config.toml
encoder_arch = "convmixer"
model = "model that answers yes/no questions on an image's attributes"
train_examples = 90422
color_jitter = 0.2
encoder_patch_size = 4
encoder_depths = [10]
encoder_kernel_size = 5
fusion = "prefix"
fusion_encoder_width = 256
fusion_encoder_fused_qkv = true
init = "trunc_normal_002"
optimizer = "soap"
precondition_frequency = 16
max_steps = 16900
Rows from block 3 of the fusion encoder, named by matrix and row number. Rows with one number belong to one neuron. Each number is 128 + 32 x the weight over its row's rms, rounded and kept within 0 to 255. All counts start at 0. Numbers have three digits each. After the name is the row's rms in percent of the matrix's.
# fc1: MLP up (fusion_encoder.blocks.3.mlp.fc1.weight, 512x256), inputs 0-127
# fc2: MLP down (fusion_encoder.blocks.3.mlp.fc2.weight, 256x512, transposed), outputs 0-127
fc1.336 073:103148145151136097158088123120135151098110168147104117113145117111198131141062077149124138078163095080154114118147119063142090110174152139111102076139166060144138093129070103146107119183160094063105110148110106119166104123130134173073178130132125159097190179142128096088111157127106132076110146076175110123105116079083080148089098127125142107162075183109140090150062207171123168125074
fc2.336 078:142117088116129143056140169149164112165166143168099148138133114122061122161157119131139148163128151175126128152075165167160150208113131102146134162107086192114132179117137122124142112068138097203119169121206124127100183182074108137178071122118088125123117072064162179192095097083171131172146115134071210143119148117164176081139167097125130132142169085133181127090174092094144109156141
fc1.337 101:078166120144184135138142096160132203173184187089174168107178131111124158118131159096105103153110197155162103137108148099110191111171178164157091138120102142100107165134074100157149073027128120155118107130103163114164121151095117130163112066100178169155082124140123160154131094093105083117139098105116146102097207106123135087137144133123149179088112196110142137157125142109101091124129
fc2.337 097:157085143106096150139093085132142098090082116113087117075103144153065098161067128158126109123153122059122149137180130084092112116064078076122219119120122111139167098140141146101089139187136129152139142094119111093072119082111182155104115154161134068138207150110110140103113117161128185130106162147216138163114032135100142074094124112152143064162105083133178140123108096071145095106170
fc1.338 113:118162083197175121176112082123155118154112128160088126107180110075103107129095196136116133170028109104133112114131159162139150133193166159136105177153123094139175159148126125109093167127194095067064104110123082128109124165142117131084121147138108155116121091142168106045148112177086159082151126191103104183167134060171084105138123070145125115119032144136141166095137101128170100120134
fc2.338 100:113113187094130095136049142152151110112143151143119078149097105159132145119190103120160163106163135111190101152097118137135059147064108133123174100154125141073108155095078110099150133138131133153088133154165150132137139170142153147105102086152106154134106177118141145143040093140172107130144143127165107131140114160005113134157089181109142097128171121065177159101101134126114119170132
fc1.339 102:121121108169177137062058130136123121169161073121137127104107092158147110097109140103115106165128100163102084126083162119151191158142150132104115073131119052141117090111105156154152129094108083115063110088115146168163106173108108090148132130091152091180093074088110158154142057076152115194109118168110090076192149131147108128127128125125084171124070148132115155176123164135103145148143
fc2.339 082:084165150165149107126190110197163116078126185163168163070107107085144135143153153177165119072094093064155131114160126105143071077065175086157152150108091124130108164096138125086118153115154122158061174087101135071067191120170105142106097110145078130146164183152163146137105125146144143083142110159142150147142076113112119112175151090107176102100108152079122143097106099161199137128123
fc1.340 090:143113141155145140178100126071136110193103180137134121114115148129093095148077110148154119114164107070132085132103145104153157121143125092141105137108135108183144115169131121189126110149144113181088148115124125109177108155090124103131168133151125165161127136188108092162148145146192141166069074172139125186075081128149168124141094146140092144122125096110125153162128129117118164088182
fc2.340 088:107132098112154152088130142148109104083122158137077107116101116134156143109148158102122143120083165113099165085141108184132146129143129088167146149133119156095179137082119100169125184095102112122161102103138170141130128106115077167167057148128120079128115174064139110098170117047039073098168159141130105078183178155161109097130148156118113136098125164171129083081139112135109104099097
fc1.341 096:112048116069074124075128030149139165093090155137075171117066138118135137149132114141150087092104155126132105091108129165117109100128139118166084200149136099092103055068152104096148095120115115124089172099158139094122085177083082062099173125072153098123050103143065145101135123136107100123173150119142076181125091098112119155137130144122142130072195137116131065134154127159123170097116
fc2.341 117:147177122123126102113115141118139078101139094173093069087167077123096086127130167088102153209093121097151140142142107109147130115092128131090132090080074168102128150149057131188070154066103132117166094120100116156105163108095175162151106115124144103145160134125181112122120172089146138105114089126110184098093160129138139153158058108112083072110065120100203143115130161073181114135166
fc1.342 086:078116091116175072161118126104155108087081152133132098142102137113158197119102164159153153084157186140144095127114111152193164177112158106151167139137131133194154109118196129125136096130159156140111081150140170150194109126100128083140118113097106116157099134149167088133117135146121069118085134106175120156125091181106139161101204123074113152088134180142123182110144148141147137131089
fc2.342 077:183134088069069122079184164115078135122137145090132176099102139172138062111159059146128177125057114142103085060157151152108089147118110129129099120118129099137082119097113108127145132176122115130100139077148120090159130169154144142145071182123149111134168108104109179132114185125097115127102107126177114126073147130124121087138148072142105152081158083107094113119145100166103156074107
fc1.343 084:121173098145068119143179169168114159188091091129146144134137133086071098157093103060132177135120118172133152138113112135213128108150081124095118179140128142084122136111092127155082128173160192138123091096081153111055117116171133095082136150096068117123107125137089140138164134146144131103143141117139108137113107108068097142174144155142109156162143165102187156102180120108058142049150
fc2.343 087:103104105128190196115072129084146133061131130140120130134137109211180113099199106151092092090122154080110093110123108120061105140136131110154181048100114099174129144126103107099138107083090037163138127146165135128138121170114141171134138083142159151123144131121193088111100102160150124184143091095098100131138149151148181153143133139123148082099111162115061131151083200154164111168076
fc1.344 097:157126120111116115140075162061147179069143103118170143189122140095149139112196098189144158176135099121125094110109140071086130135155112121154106181112126168152100125132125091158081093114093145132130155168164130141129126124098141111141160131152092156104146102178164177168134124100103124095100139121145101039120226064113155133147175100143143106164185139176135189109119172136133079112126
fc2.344 100:139125150157164102137200127194115075161140164126114066110115169156118102132099126112109119109095137177159161153106082166171089138110135141122090106140094075122142095091181136164167111134172126094145097078085111144139185166190088140148100152066140099139108160124092103075112126123120147106139119160152129188137078129158105163085071138095147175111112079097130127122141099172139166131149
fc1.345 116:112126164146144109167117157144121141103168116096124134169117128120111134138173087126131113124134075159092082156179112157164172084149114102115117125027147173094184128093137077150162132132149068110158078124103075086097137108074137083125073151090123113169146141144142173112111155190121199131124105173142136127172053195153143114137110110151166162151166134139114141140114065111068115163128
fc2.345 122:116100161065149138060140111112137136111068101148069130097077145164128113088129155126157104142080152093174181170114133095126073107118170184136123110135081104121112116199086125143157064143049202119137121121165167173130068114139100171170159071192096139132098116106159146144129149135082140145116136110131131154127163136105157150141190133128106049154133177147223134123170179118151140148112
fc1.346 078:155127114139081038219137144161073150155107177151158133155129170120150127137147111104106136054171071125152107143163157165110103106126148123101115107126160132155092150144155122147169097117103169134156163105161129065122158117087179145118167105092087134094162140150090139153090165110109140144067160193107112167121124134106160066136165112135103119116148088136180174103115175103165144105095
fc2.346 082:105114183090129199081121134152158155095121090116111089093169064158139164149111170147107157175054110152152181138100046129127206185101109161138120149094138157140133113085124165124119134151112132145139150134127117211184121147181085159149083176114153167159121090094162144097169096109107136107186127085159143153137136133142098142083038089145090142133084134127150104157095126150064141136140
fc1.347 120:103149163179171083104145115168105100100130145089090141156164107089123115161067095180112180151169096184070094114130157186112104066170099134130125172131176118114143164159123087170104159138112076116119140128102094169067139127115133094157127122115155149094087168074164107072118134169077141111131098157144172135164118125080129152107126097165109158099126119106131208210138165129115117131170
fc2.347 115:170138098163127091146161139129109121132073116159037156139120116128128122151124157111134119076154119165128180133133096142103149136072113092156130149103040138147109079177092155185160129111115123173157093190165110158108103157141090084112105128142170137124082136164091163170102141152110101138121142113159082118109125185042209154090136122132120165149172174039099088169161146130107149141176
fc1.348 083:180087120136128127100178106130134135122159106129172130114157206141127150133122110133177210071141149130174116111130144090148200168126145175090135172114121212152144159162151112111163111177144169158096144142141078102105148131141171132081097144171042097142038124154129069141154169101098181175143081111134071146108153136133155109102114102164090079052130074090167118140131219135123095092139
fc2.348 093:102097142108116118133096138100124137134133167146094130105059056101137142141157154130080125178135155141108114118159157167173134133122167093138107139105121123132142085077123139132126115133149130154137166104126199139164096097077078098156145118096143150153215176155093122122131107130087134033169218149114161121089076151084130138185050193102168166121157191162069118124146066165105138194150
fc1.349 111:082167191117110151075140125123119141117128078091092157145139102094114142120105166109133147122164095136142131046194149147108093147127088177127121129113104096111150119057100076239152152159135146127142183058069132181076116091094125122119085084117095121189159115143140135191124098147139128153099110176108120123129095160102090096093155127132214103213111197126096115156124111143118148197154
fc2.349 103:152133102152135155191164125167121089143104185093116112091088161139104112150167125139132107064087117140174134203084105054175109148110109095169126186118084138114088137155129152101075093149141161124162117180169097109141100122173230144105174165142172158038127131114109116091171115108116130111159083166136135090144173122155137178177149098108105145103167077101166118119123117111142139089090
fc1.350 082:083124145195206152097071136120133101142092085122131160121106090135117131139173145111092148170207124107146130117169128213134088072076114200129116135088151132157114118139134151124124120151101165150168189109086116172093130107145092082137122121102106112168127127111125162085161096146140151147124226102147065094151170123149117103126139124115166123198105113175103122135104148125115116106133
fc2.350 083:091188081140087133182102130142097146123128145162085098087149187149145081119099099190117078139073174132137121114105133094140162187134137089114137141149145082104192134121128154088137122166093101138059160109111103093189092140176133131084129125099145143100140147165125103129127153078165116148147084175087196162139195126113186141172136108142051149129198093099112126114119106160159151100176
fc1.351 106:174140090145115145195121144170126132076122139113137121129166144139131136112094171165145236099122138126111051137062120148073068164138108153121123145104179099133152124131068108205147073113150135142102138131175134162095072172180074142099132102111107104090150140137125102053084120182186145119119128078083146154104127144134140132124135157138186102065145139134117145120102174129121074150089
fc2.351 091:106115169128202146064092104168146129151119102172121122150148146141129079100133141145167048175144068139135170136158107114158165143178162083108147131183078129097059117161128127095114179150158157101143133164117106110101164082119132124137115139147105156118104159246137142120100100098108147130138171153125146094121118165116102167181131159092091106144104131123103086141171169153127190101170
fc1.352 096:172168168161112107077117079131132108140138139115097165090159142123209063147090116144095141179180123135085156139157075114086104147148127084158111119079154144127114129211088156180119170111169136113129150154086103164053196159142151103152110139103174138101096194135150149155117150098092109140124124125051206087113168090136173176139153090148160085145153217182120166166097166146133120155112
fc2.352 103:097148106170121138148103128137116116097092104169132148153096183149090142064118134161179076087177124145126103101197107131145144137062143179133150149144067160147173172090140144179135154146130109117150141129147142144157111116163063089165081142101111092162127128141103092130148108143162153129093150138153112116137092108122152170130079082110144127135103103092204106120107119109177174119156
fc1.353 103:044191116105163130130180084137189110113143079119100163157065170150143122121107147133120114106105148065150087129108101080091121114138106163163082168158140117143151119096151111121093128175127163095101151143147204124150186133121154150134145061081113101098103161130145119181145074105054120128156081098153084159148093102106152090091128127075127168076053128119126112078166086184160136167165
fc2.353 093:147141120146174125121081121095096181130060161197169119148200099142094142086157112096127127145143090179149121096173140109106108138119142132099155145095088184141118152179099177163148158086096088149147108110130071143125142139139107135035120088121146118178183054147089115146153180167144108170118202172113120139091115101159115132134145083069123134160203202070125140162094181098108121120097
fc1.354 103:192136142142160175080117075114178082102133101078153088106093145103110106153068116124140180113102157208066139227096212104129174176162122111162051133137144110126119079120066131122119126128180111113127108144149126121095147127127154104150085097178116152113107118137131148172103100116156115091108163130176160113096123153118169148165147155131145153186158147188100103113094172129097077112185
fc2.354 111:105116134128123077109100100100093116116105111159084093163132098146163115094137154171108088204135116076153204056147086178096075097100105098103151123135114140116144143189161135119121180128104179182137119108125156180169145106129121094132172174087069075107105170154120144117141154139139135069153103147086116149117119095104126131095153098114165124068079087103145153111131138112151173094072
fc1.355 092:177129157102134109135158202131097154147118092070112088134148134127085111141090124151139095163149105123101127086142132119145127080080110127121126133083138224149085133144155086124116167133156158111108117203154080194109169141130142173108086093113126148155183164114119189094089182120126061101157098124070080140080150122066153105163110062128167143113132140063106078169103116113078167100132
fc2.355 093:111124146183134105063109094112142121129137166189135136155090194122160179146110095092148150078180138155152138142120125153138103137115093090150189157123157139217143209097088143102082128161119125082139122157124141129154130094122146115199104168114123161098102149110131158149114111107111194163116172150140099138153068112121166161104112185125108105117151138142113156074182092066122074196125
fc1.356 094:102147176134129190185090140101141164144149171114111113191181117104101163122061139117134134140136106147158100125120120124118109138125135118112143158155149200076113107144065184113102164096153096144091120155148109108119170109132105152060107163114108122113128130123088119059148146190163132137138105169164070145096193103108163108169138060146103173146130160142145180116119134158112160178158
fc2.356 088:169138098081147103047196169125125103110148161154129133067151124150150147108202113119126143110145090137117139136115081132165185169126148158153131096106144132180157119098184117162113115174059096128142140153149127108128124118097043046184195098126134149154128155104163127111095136102079140168065130095120089139148152139143158085098085163186158093187177085106109150115122194164123101097129
fc1.357 101:185108180119123125135154111031177145118096097130120140135094121081161129130157148133152150152091130087142136143137129129149173167089126107097102107218163102146111129115076120126103085097149111105172114090190082086076147131155124107203151110115085093153102097098175073122139136121084084143150149123107158098137147111118156143143078113100088121129135154147139086119210160093120110154128
fc2.357 110:114156099138147133103121131178107076137138127139155110084167161167096148183139151161104074111132115148076112100155148164102129134177118142120112097089094130080095138118175152113110147175066102159078115140088152161148160135112128128130107155097179131131110178182117170116130119132171131084130126167150081132079102112092111148123153076099163104064156101145157113112164024089144178118131
fc1.358 095:111107101108125152166161115136184183138164120115070106149106041115160162180134151076147165117168137146144096108122120124170082122144137140136136115039139089072123176068126168160119085142132109152139085110127140116082158126070110131060120117140084098141145157177146071096108152163103105117150130146066081120134195152090072117151140103094074203136125183184134164163141166142176087169079
fc2.358 092:149154142129099179093085149170167091121102147122155168089103124160121094136156127097157082128093156108100098164104162129099194118152139151145081158111172177161091080182137093141158168149145174137122153116124071156138103104140117135156148096135109143146140134089114180143123163114115126173118092155140126130092152131105125168120100163236130031098130104115175133068109079155123143089084
fc1.359 068:172118082133163143096103130116138114157127146168142138127147150128078115138151159158130123099153122060109179103110112126105177203147139116118128094167132118119151159203118171087174144111115120145108149136131128089117137071086120082151151091099117082114158168089070108073067101089154123123132070160107091169089143182149131138096158124126149102100139085165150122115118155101117081147116
fc2.359 079:125114122118114121126144092097125130094099095139145020107144099121113115173150118150095156128167157087115103139087140155117097123056097146103126136104142069091120072061120046086157150091126155163105087099168142137129162121084094078107154104175116152102148087198150115173093131116119114118104101071161085110143104117129093076180114136111133101132125171160154115198132069115197155102104
fc1.360 114:153137130126137098152109162132157124085112255099121152121133119134129130173169151073056109169125171103140082142100156103192154118117205180142179088142102117132133155111089098065093111190076155089146126084132096143151112164099139146142091134126139137117144146147077123119124157133113112168110090115169103118068117184077167106135201110159129134101168149088108164133111175143109148133124
fc2.360 124:155111115122119152079193130106108122164177052125141174051108139096109086050158112118133102147157095113140137131165155162118150132144075136154117149158118138148150125092156130124142143083128108155125100174171127070114090112109142166101113137110115120145080098122192100158082122088115101079114194156107099141125140093169123114129088088097122090130115118158173113174084119133187165106174
fc1.361 088:138152139131124141143152168134155084092184179163148079148158044150163121179090150122114160132111164101136161160133174114149200142131162106093138180181153080074097170090143094183114122139124120120181115144162152097115135147136140107108103104171093133127103154155077099128107066087176128141147126181072067118131080039108112180180174142109197131139170138152146131110119081169149147131171
fc2.361 088:156176091114099105098172144133133157134075123117060193115125193058070134082169166177119118097129119140103109103120106152132107128116121106161090080079081143142112119135121128096085085079101130162184118160109130146102118086136110112175150109146180099117126142132187152126166157146093108091081199102156103121122153216104132099113070092112091131107134166130135117177149149100081107133074
fc1.362 121:140144149165087137122134099166144147157134112116108129153119188162083167139090111165088092180158095137165152145123121091132172150082164151133142135088077118039141161134092106113153131107129111094164117153118059129132182118124099116120111129079121090125110143114083107156173123116069139120190104118192112150127138146055153098180126087154114160108097199154144096129163119102118150123190
fc2.362 122:084187132100179118076116165100137119059159142097160136109094090094122085117196153124139123079165133124082095074148183126091153094142117164148153156162140154212167126094076155109115179092159157082151168079137146162124093089127157127126149139157141114131141161111148141174106144186140114169103089136104145120117169128208163165118120170082141110143141129154201200165102125168124118123047
fc1.363 118:101137189100131110109139123163131125082096180098054136045150176076126091140152135120113106112154093088185128091118124137167163173159136093157112131148087158157127168099105121149128057131109091178173122114094109159149129137080140124128121142159074132166150137146155198143160210114150115180121102112015084122145113149069136044146128178120168151115090195104107124175124129194113128125101
fc2.363 098:142124154082149112142146145133128096172176112145142193127134087123090105159099099084113141075162088125103087116155159188139117100070080132115129105079133106129102125179166197134153131043145084110080087109109092158126154196183187129091152147098206102054154134106108129117145101154141132166179074153128087108095104098111102108126128119112144101185134133108085139129125118100114144139139
fc1.364 119:082143090102122114123165109173121093120127208165144111147133175130103174155104139094140164092120155120164109164077130149061058116160105099137129172141160141079141146119069116107092143151161128171149202134119148132159173099123067095109195151104095107153098114163176157187144157148161113158165154159166094137139073033118142143147110108173129095095126180134174116150117061108113099148134
fc2.364 112:111131105173112115130150111101148125080115119135140175098227180114054114061165124115155075143015068070112136077081105071142151125133169169132118159177134127113164076148076115106176089116119089143118123104098129161104157121136137156092109169113071178158129125130154126135099162145103139147105092123112105157168143110164113106122179176120189135150140175124114168136112122095133107076114
fc1.365 126:164132073091090130137166177158147136131064158127153091130107130133094143159100122152122140120052112098152100098134095101119126162134137100101141113129104102165080166214139099163115150188111113110126134154094127116162093177127181172127183197118108128113122111162139145141076154112075146122148171106143096154176134139125141143062150159126080185110141150142131121066139126143094094210096
fc2.365 127:109125126089192136096163094162114126156154102135083150151098126107131113135174143172077118147162091112100154144148158142172123130034098116154090165147145142088108071088117114141119132123117152140167131152139131146161106091148147101156136088093146141108074125110148127077146120148134149118106102164115080123141073105175115119110090073169156134146099173125109099136138051138121162093226
fc1.366 096:150108120208131118136117130156162147112101129102161106151110153193128132094089125077088117108067099117138095148111170124162141086098084120142102051119140105130098102149129144146129088068150136149066148188134107075065133098209122106160101117166162134087120180149103132075140140133113091157145137118097180170062078181154137126146160139143155119094168170084190117144129129081119133104117
fc2.366 086:133082120149165165100076082137124143074163127146126144167121048140061141130126071149169170144098147114124109077132085117092055148178171132173111172155101125095113114133122142161152185133100131103165095143143089139114115128096138153147143180130107106117135148108151115128111147144113163094171137138187111107134116121078098176100166121077117149091122165146107195105105168170146126140145
fc1.367 101:129120154118128146186092151124141121182145148063133150133079125133097117070175098123127099098106190085179078161118106137127120154177147112157124187095149074137071131115108128124096115144129125182113129124088139080094091092045129076124122145091098164158109070161180166175154124133123083125117163141118121104070154152084132117122068137093115106116105170132125155171107157143159122114095
fc2.367 111:159137094151144072074096113098111108131105097204137041147162073124107111142134109147128160178165115118186154113123114130130156133132143163135154074128142141150164150153155125069152161081110136114103088212145135136169133130208145167043143093128169111105141164073094095089108132115104186097148138079132094100160143105090187111138141141142185135122092067101106084101157091104137117108153
fc1.368 179:091070148081157122105112169111084121148148207076160124137157117170126117110167119095151171174142177151133152152143162138113119109102105135153159093158155158160104127144156187088166143124107135107157143105141103130107078138115135179169133154114113117107122186124104186107153098162132144166107131189172193095146109163095108094151120162128141103126107174126157106111108107118091097103184
fc2.368 141:100147087076126161126134152100119128141122092141140131125192163144131110164174160071188074147091133079095176182113117059125100101155130066153182100160151098113153150120143110095151070115151142140105128173132114147136128118111131180119098137126176121131130173078124153203098135154179114118100169099133171130147159127160124111150131125124174109140119104185102153143115170059096139104104
fc1.369 128:140114199126128120085179159132152119139073175127075142156087108140177097131086125157133163114117111094117132097164140096193121188127141153165120126152109154111166111108101183175102142126104144142118134100170142010182074129131107144171174132110142190149139063137135095112095112154071134152092102196136108154159114092172132118102139152116121093157076129085132116102144175081088117103127
fc2.369 129:071126093133098142102135138171142142123148062178195107052066109153133171124152096111117128115124129146112120147108153137138110124119060140105181144105141145169080097153093120130101108150124115083094152123172111159105133062158174117107105117171168116113106207107069139104161129112117147070169152126126136060151140140118131138144160077132124166095074130109131149122143095161158146217172
fc1.370 113:102130079211102079112143114083127101140133126167158162078130068093130163119098136089146118130162171169120194130116148104145089102133127154131057074135125128167158091180100137152142104204174187124112120202156089133111202119127128121161094124101155168136118157111126130129107090149114139110149134122128120119073132138164135135170134141136169108136119037104137189099194148087124147101110
fc2.370 103:162123079118108145123072144132109131108144115132133118156070129125159111159113111132128145160132097114114110147148111165178109149121131122127195128126098116121147120101073134085142175109134115151135161061120139120157104060140158133087165153120152053121107123124134139132155150120154126141102075118134123161204143080128116131165178057138166131172129157110119102164037167220179159111170
fc1.371 086:146142128135053113100108124089128136151144162140151133163123134127083178130059128142176153108123093099098175133145124113123134136180111149123091156151158144152150178161129106095188079182103177124115119125153112201119075114137132113107133135166138057085169136149141109126082103132170132101182063102127128085152155167168185115176136092146205152119042174139095153134081133127078144149135
fc2.371 085:110097143186194103105084143121121117113182108084151128155064164079139078099108137166172103124078090218164076111034099156113093160130136111139115163123160115134131165168106139140128142105119117161108117164090128101154098135101071127106139145082094108119122120161147159106118101114094134131112151101114135175142079147143162113117151124167186102103085122104202106161158124150190165104122
fc1.372 103:131138140183192145172230144114073093139172099105134111105170068121141132136156180037094085117074161155166134134149115137097037136142112103141123142133177109122178156128138111128134127100129185165153154111140102093148156167100146132136123130145159142169133138153126152165126115138140073148119117129112129127142133153124128083128125121128153128104144121120091097114129159188143120074194
fc2.372 082:107152119111146123106023098129138165109115083127118177107075128113094139107080085133165100091103100168103102109083100090104188167128159078178165107126118123154110152130078131118130180170109129110117106073107086161158138171122155145145106138135124116079074131195135129048149144193082087188140118150136152139120109060116102126143112118103117186177136098114111129167112084114090149143059
fc1.373 125:107107136161148112142082156122138168085100126109194177142131115158151134077133117139168144191102092074134102164085200133130137134141128126195117149196150110145125180137119104101147122131177121135123122146133084140147173118135149158157142182159131067173137143116154066128109143183101102110076117156158124169118218100120128129197141167134116186111091123129161147134107129128100088124164
fc2.373 154:114137128170113083141119151111144096165137152142122117146153154112120149179164185183125147136117119077134180182103091110072110154149142135124128151110105093079055099069117140124096051093114129093105105134137113094099125134126099121074212096170088124137153159195148135125057133148187098182222161097107082152158100076164102140117105123145061057135130148098102171115161121135172116167089
fc1.374 124:182104102092128135152133075168153131115117151120135156130137140157134077159105074117155085122087171195134136139084109122109079142113093071140115090062172184134147102158114095104147082159184145105093110149125121104121087109111119136136154082151149125126065112141107128125136104126094205081078154148149168087100148146090144148070092135110155096143106106170182073130145138132082148087166
fc2.374 130:153102111168158142090098124097157141090120163127118091177127138129151166170197120125126143155108129121142103118124118113103158135110136137133094152111097066117120122082142132059155151079100133189097137066140151119143093170144122151150129167114088123148152141161138115112122192133110095089143124135168115115190116086123137096150178114147094113108208094111143145081126123089166190109090
fc1.375 101:071142139163134089093121079071118152098051161120139138100098151109141148117071120176104124172105140173091113123121141106141090095142086158126185183153185073114102093075119116114158142184132170157088092170133113090116110164119130170159153092162077152098155107099143161140120092112142113098123153079147112139166147118084177124159071127174162158088111123160141169092172102113146173131133
fc2.375 097:126106071105192149149123135124149109130149127184163128182154092155111124105185157085109110125064106118108089073171163155122188163166182101064104118123088150140208159163176144136120088101097131129103142128141112141134172104113105086119115214105128126103126118139130083111170141153108145130149151153145152145087161146135148178141151184136076087152089201101149120170092125207146076144130
fc1.376 109:103168146143104125179151118157170108068120218149137149136145194158155162119157138138111144137164151133164145070112175132109084121133132153150112139118169181166153164110116125154118174143113128114147126143139154088110137135180092123039136154110112095062120113133180136091095092174131106103090102144108169130122145173125154169183186071150110163166040159138100130096117136149124092092105
fc2.376 117:138124126087151151060159153112089155189161039109145127056120089127138111107078128120184175150149139116154102209102121141118172107118117104110164155142176123158122080151127135092122130158124125117128159093128139130135157130097188149255065164128101151185131107130079132159178105080133141148183091130161125129153083111152178089099146154071132135092203111103121161136129111124131115106156
fc1.377 102:149142129090123155188124129162109143054104146128136097102116115200089141169108131173138189163145184150106116078052139171156154141150093116114142120132145117117112152065082078122109118152147091133095106124119134101168062085164093114123148104161135119124155151144140123173094146202066132077162168137157076093073150172128132143147148060200097133112172182109134133125036164170087082126131
fc2.377 092:123066106148104115054095121143111105137159168121116167213149146107157160155138157129107102122131100114090143128102108120124111147139100128095125072105140138122116158110138148133171114099119115151174167114117088126096156187151103141104103127141083131101099175124129134110081125078255121131088128120088120117121162107120149141172121177112129153161050077109161109122209143134180145090098
fc1.378 100:121102148113155123086119084086130082104108119150089097139145106148105138150106117129178128126074117162128113104197155113145137106127155162134129110152141084171214170198119093130114135148126150116082102156141119131158099174145137131151142130162063122155111156152094155117068094138126133076178161140141129156167169116117124125104141184152217027132093139142152128124101110124120123137145
fc2.378 096:102121081174133144150112124211168135139196161100165166116145129173157129114146107168072152122179161169106137171076133184163142146136142081131163139133100059106050111072130134156146069099108106154173139163127184135127135068117130149138069147122121119115203116101153121142145145127148153139156087140124125109161081097138102086169124075117080167096107129118149150130084095148095112115087
fc1.379 118:115144108103000122179145168140160067141148085131100113098149092168149148139112109102153080090115166123129107141097082164096091145084120098109140089171123172129098121147126128117093136118077158124119101118098139100114165144106105115092167146185144089139080133116163083171082133101159092101228152145090088135166095131121115135097156134108079146155149123128099068091145144183220113138142
fc2.379 117:170124158172141097093087131122123143086140115181167113132154131143170161141188094135136118135136114129078142122181123083148137088155115124150186122085162134114158125125143135133160159114111138144113134174136150147110151175154140172136136072113052143116175086160030098106164121103177121146119145123135061112148139152099165139118082152117071110062077140097118104163198106150101191113134
fc1.380 111:117171166103089131110128143123125152126158116116184170095077086069095084101203085129096078094107082159143120059130108069125176127160131100113158107142058126197135142165068084091142156111136139191165160055111138056117185138022172167124085103151150151115160157121118109126074114127149148184133128180086115146147113180150117119178151164153159159174099155124136120133089090088114135164151
fc2.380 110:109163113178169203155111094118140100155142098101103166092128180111175159133077083092097119158074168136114080147132108142140081174167155183106124120073161093071113117121083161103087164134119138109089084138128121163153119115223076135090197144144099109133099203101121145124164096096145119087105129102136082182092141091095137104063095116084185103100135099139094129109106151167215198093050
fc1.381 117:149130175216141093133114150115167113094141138182086123172138118111091120127132102065166079171162069167031140090163175169123092086134090094169084123095099130134157146073107080179162116128086095126149140137123118100156113118098166152128123115096113180096093084088092107136119118142079121163144091129113133108090099123105126128141108110171151112191072183138134151120157178100121147122152
fc2.381 102:138085088075093128115079200125106145143088099097106106166078104173100153125152139156148101075101125153141105147103108109083166068108099180115138126111089166116094121151183186150151112107127118112172163125117075155069084111179101118166084172129128090079171096131069141159161127110127133157122139164202090109165132140179155105172198141113102112122139073042090165145139141173103093094134
fc1.382 093:117164098090132119190125175092182022126174181097140110108119122096113133168133117138149141133140138145143131119121118126187192110167143118175128086159083098117163158102159104105132148142119155156143104133153130122091081111107129103166083224065128146122116177094092119135115169142143143141057126095114151083138139100156195117130140088135164131173147126170116185126119178117080092097106
fc2.382 087:150148134201155048128126106113163067071107107161102183097111143160123131129109140089094094094118102121083146090157158143133142123104167140190135125100088135128177142128129102113126170117140092151145139117132123132135127093143081108088165162147184149087092132170087165104091155124153134089130096130164159122121132101076120154136101131110169110111100159104141112117156206149156110159111
fc1.383 095:071143099146124100150202121113112108175200104131141134127163174156101117154130171132025119112118098150093136076153099162085067125148115113122119110140168053131154140095137125162185160128137103113125153119145097151091085147082154118135131139095127094170137157162178172135149147148139161137115147138111116169062149078170124115184053108149116160123155072147063105188131122146179100122193
fc2.383 100:150150157109131115162098111122128115116047084161114154131127118113146114138167109110207119153187115114155155066144129086138139142149112139118102117136079153090124115133151131131094096142117173094171104130142090111153148192137106095096073131111145113100170097097092132136109100092072099164092079112126129144184147102081177137143163178144145144164137083147125148113117188187129102123113
fc1.384 106:142141109151157117099106105134111097185111094128122132095023126140119172124174084113108157076132135149110120055151101114141140183177112130168158189134165097138145143151146158126155095099104104096116127114130149146082172109149125170132098104125148087084115129141099077210137069088127094087120093090114110066163085095174098102139134054098134129145091130106051191172109155107102131147156
fc2.384 118:124115089076064190172136138141064136092089119134150161126181191099122141095132071099098103108143151083111132224160136085130130124123181162081108054116136124137078100137122144155157106148125100165183112119152101126077104097092091112143122192125177124137133203122145148129196179156144133124112131127136153143115183087096191112117161228216140128132123147103166084108134105165144173092095
fc1.385 109:097124096129137141093154175119136139132135164120138131083201123170121106127134110160078144115159196185202112147198141157097107108119118131170101149163171179107169114153091141134097117146144117159136126170156139113133136122115106139174124128156092135171137166106205157119133145132089175135197118158109148148097134186201144103097096162115173136186138172111064114102130087061120141150110
fc2.385 088:148149142105101123091112101151141143178126137129092149160054147152155163150113131117176134112044096134061140132049101142174164143143121102165163102089125067109106131105161083147121178165180136068110195128096120169114126127110123149084114112117135101141131143113078115104118157180146110123094179136177164167150196168063153130123130125134167092034150112085183158156139184142116149121099
fc1.386 086:115162112048080103128181141108207152125125108142127112086110082094091126130141143139132097095191107195141110100129097142117092139101119118086132177163157125075137196155062172164122087117140101118115180136146070095130158162141103079091107149124132150135093134135109126123143158071118171126164125113082133185110116102163156075122138152098198193082155065149126135158179168189112131133116
fc2.386 094:138137173176161107085115186167117087157169186170152108110131165119144112103102119177136164143092123103089137121125135133137149117100109128215119137115078128238129091116160086127078178144103141091139066148103131136177107103086135136142169057174100124162148034124174154121092105173138094109127097122115101120136158177105091154144127137143015070169113127131108098136122148068135147099125
fc1.387 114:142150114139114149189130051145124190148082066109118100167150177138127113113178172114097102188145183109087150115175168074089155148163135104145130136100099047169148141155128128064163153162113084162137059134131136148126129146131144102064108115130108141152114104157123090128076139088149128141134123102129133171115206111117149183172076088090127139123122088132140130141145127098115176198202
fc2.387 130:150187092131128126103109169165164103115180169151115120051093108120122167154144105155131145093141118182149129169089127133131183120105155153162177127155119175184097110044078146188166134112143113105171183104156084109142133048129147199116175113087196143195129165096109164166184087160140138145149160127158147136113078134183183129152132065166119106140077168115167141116107128127174117114144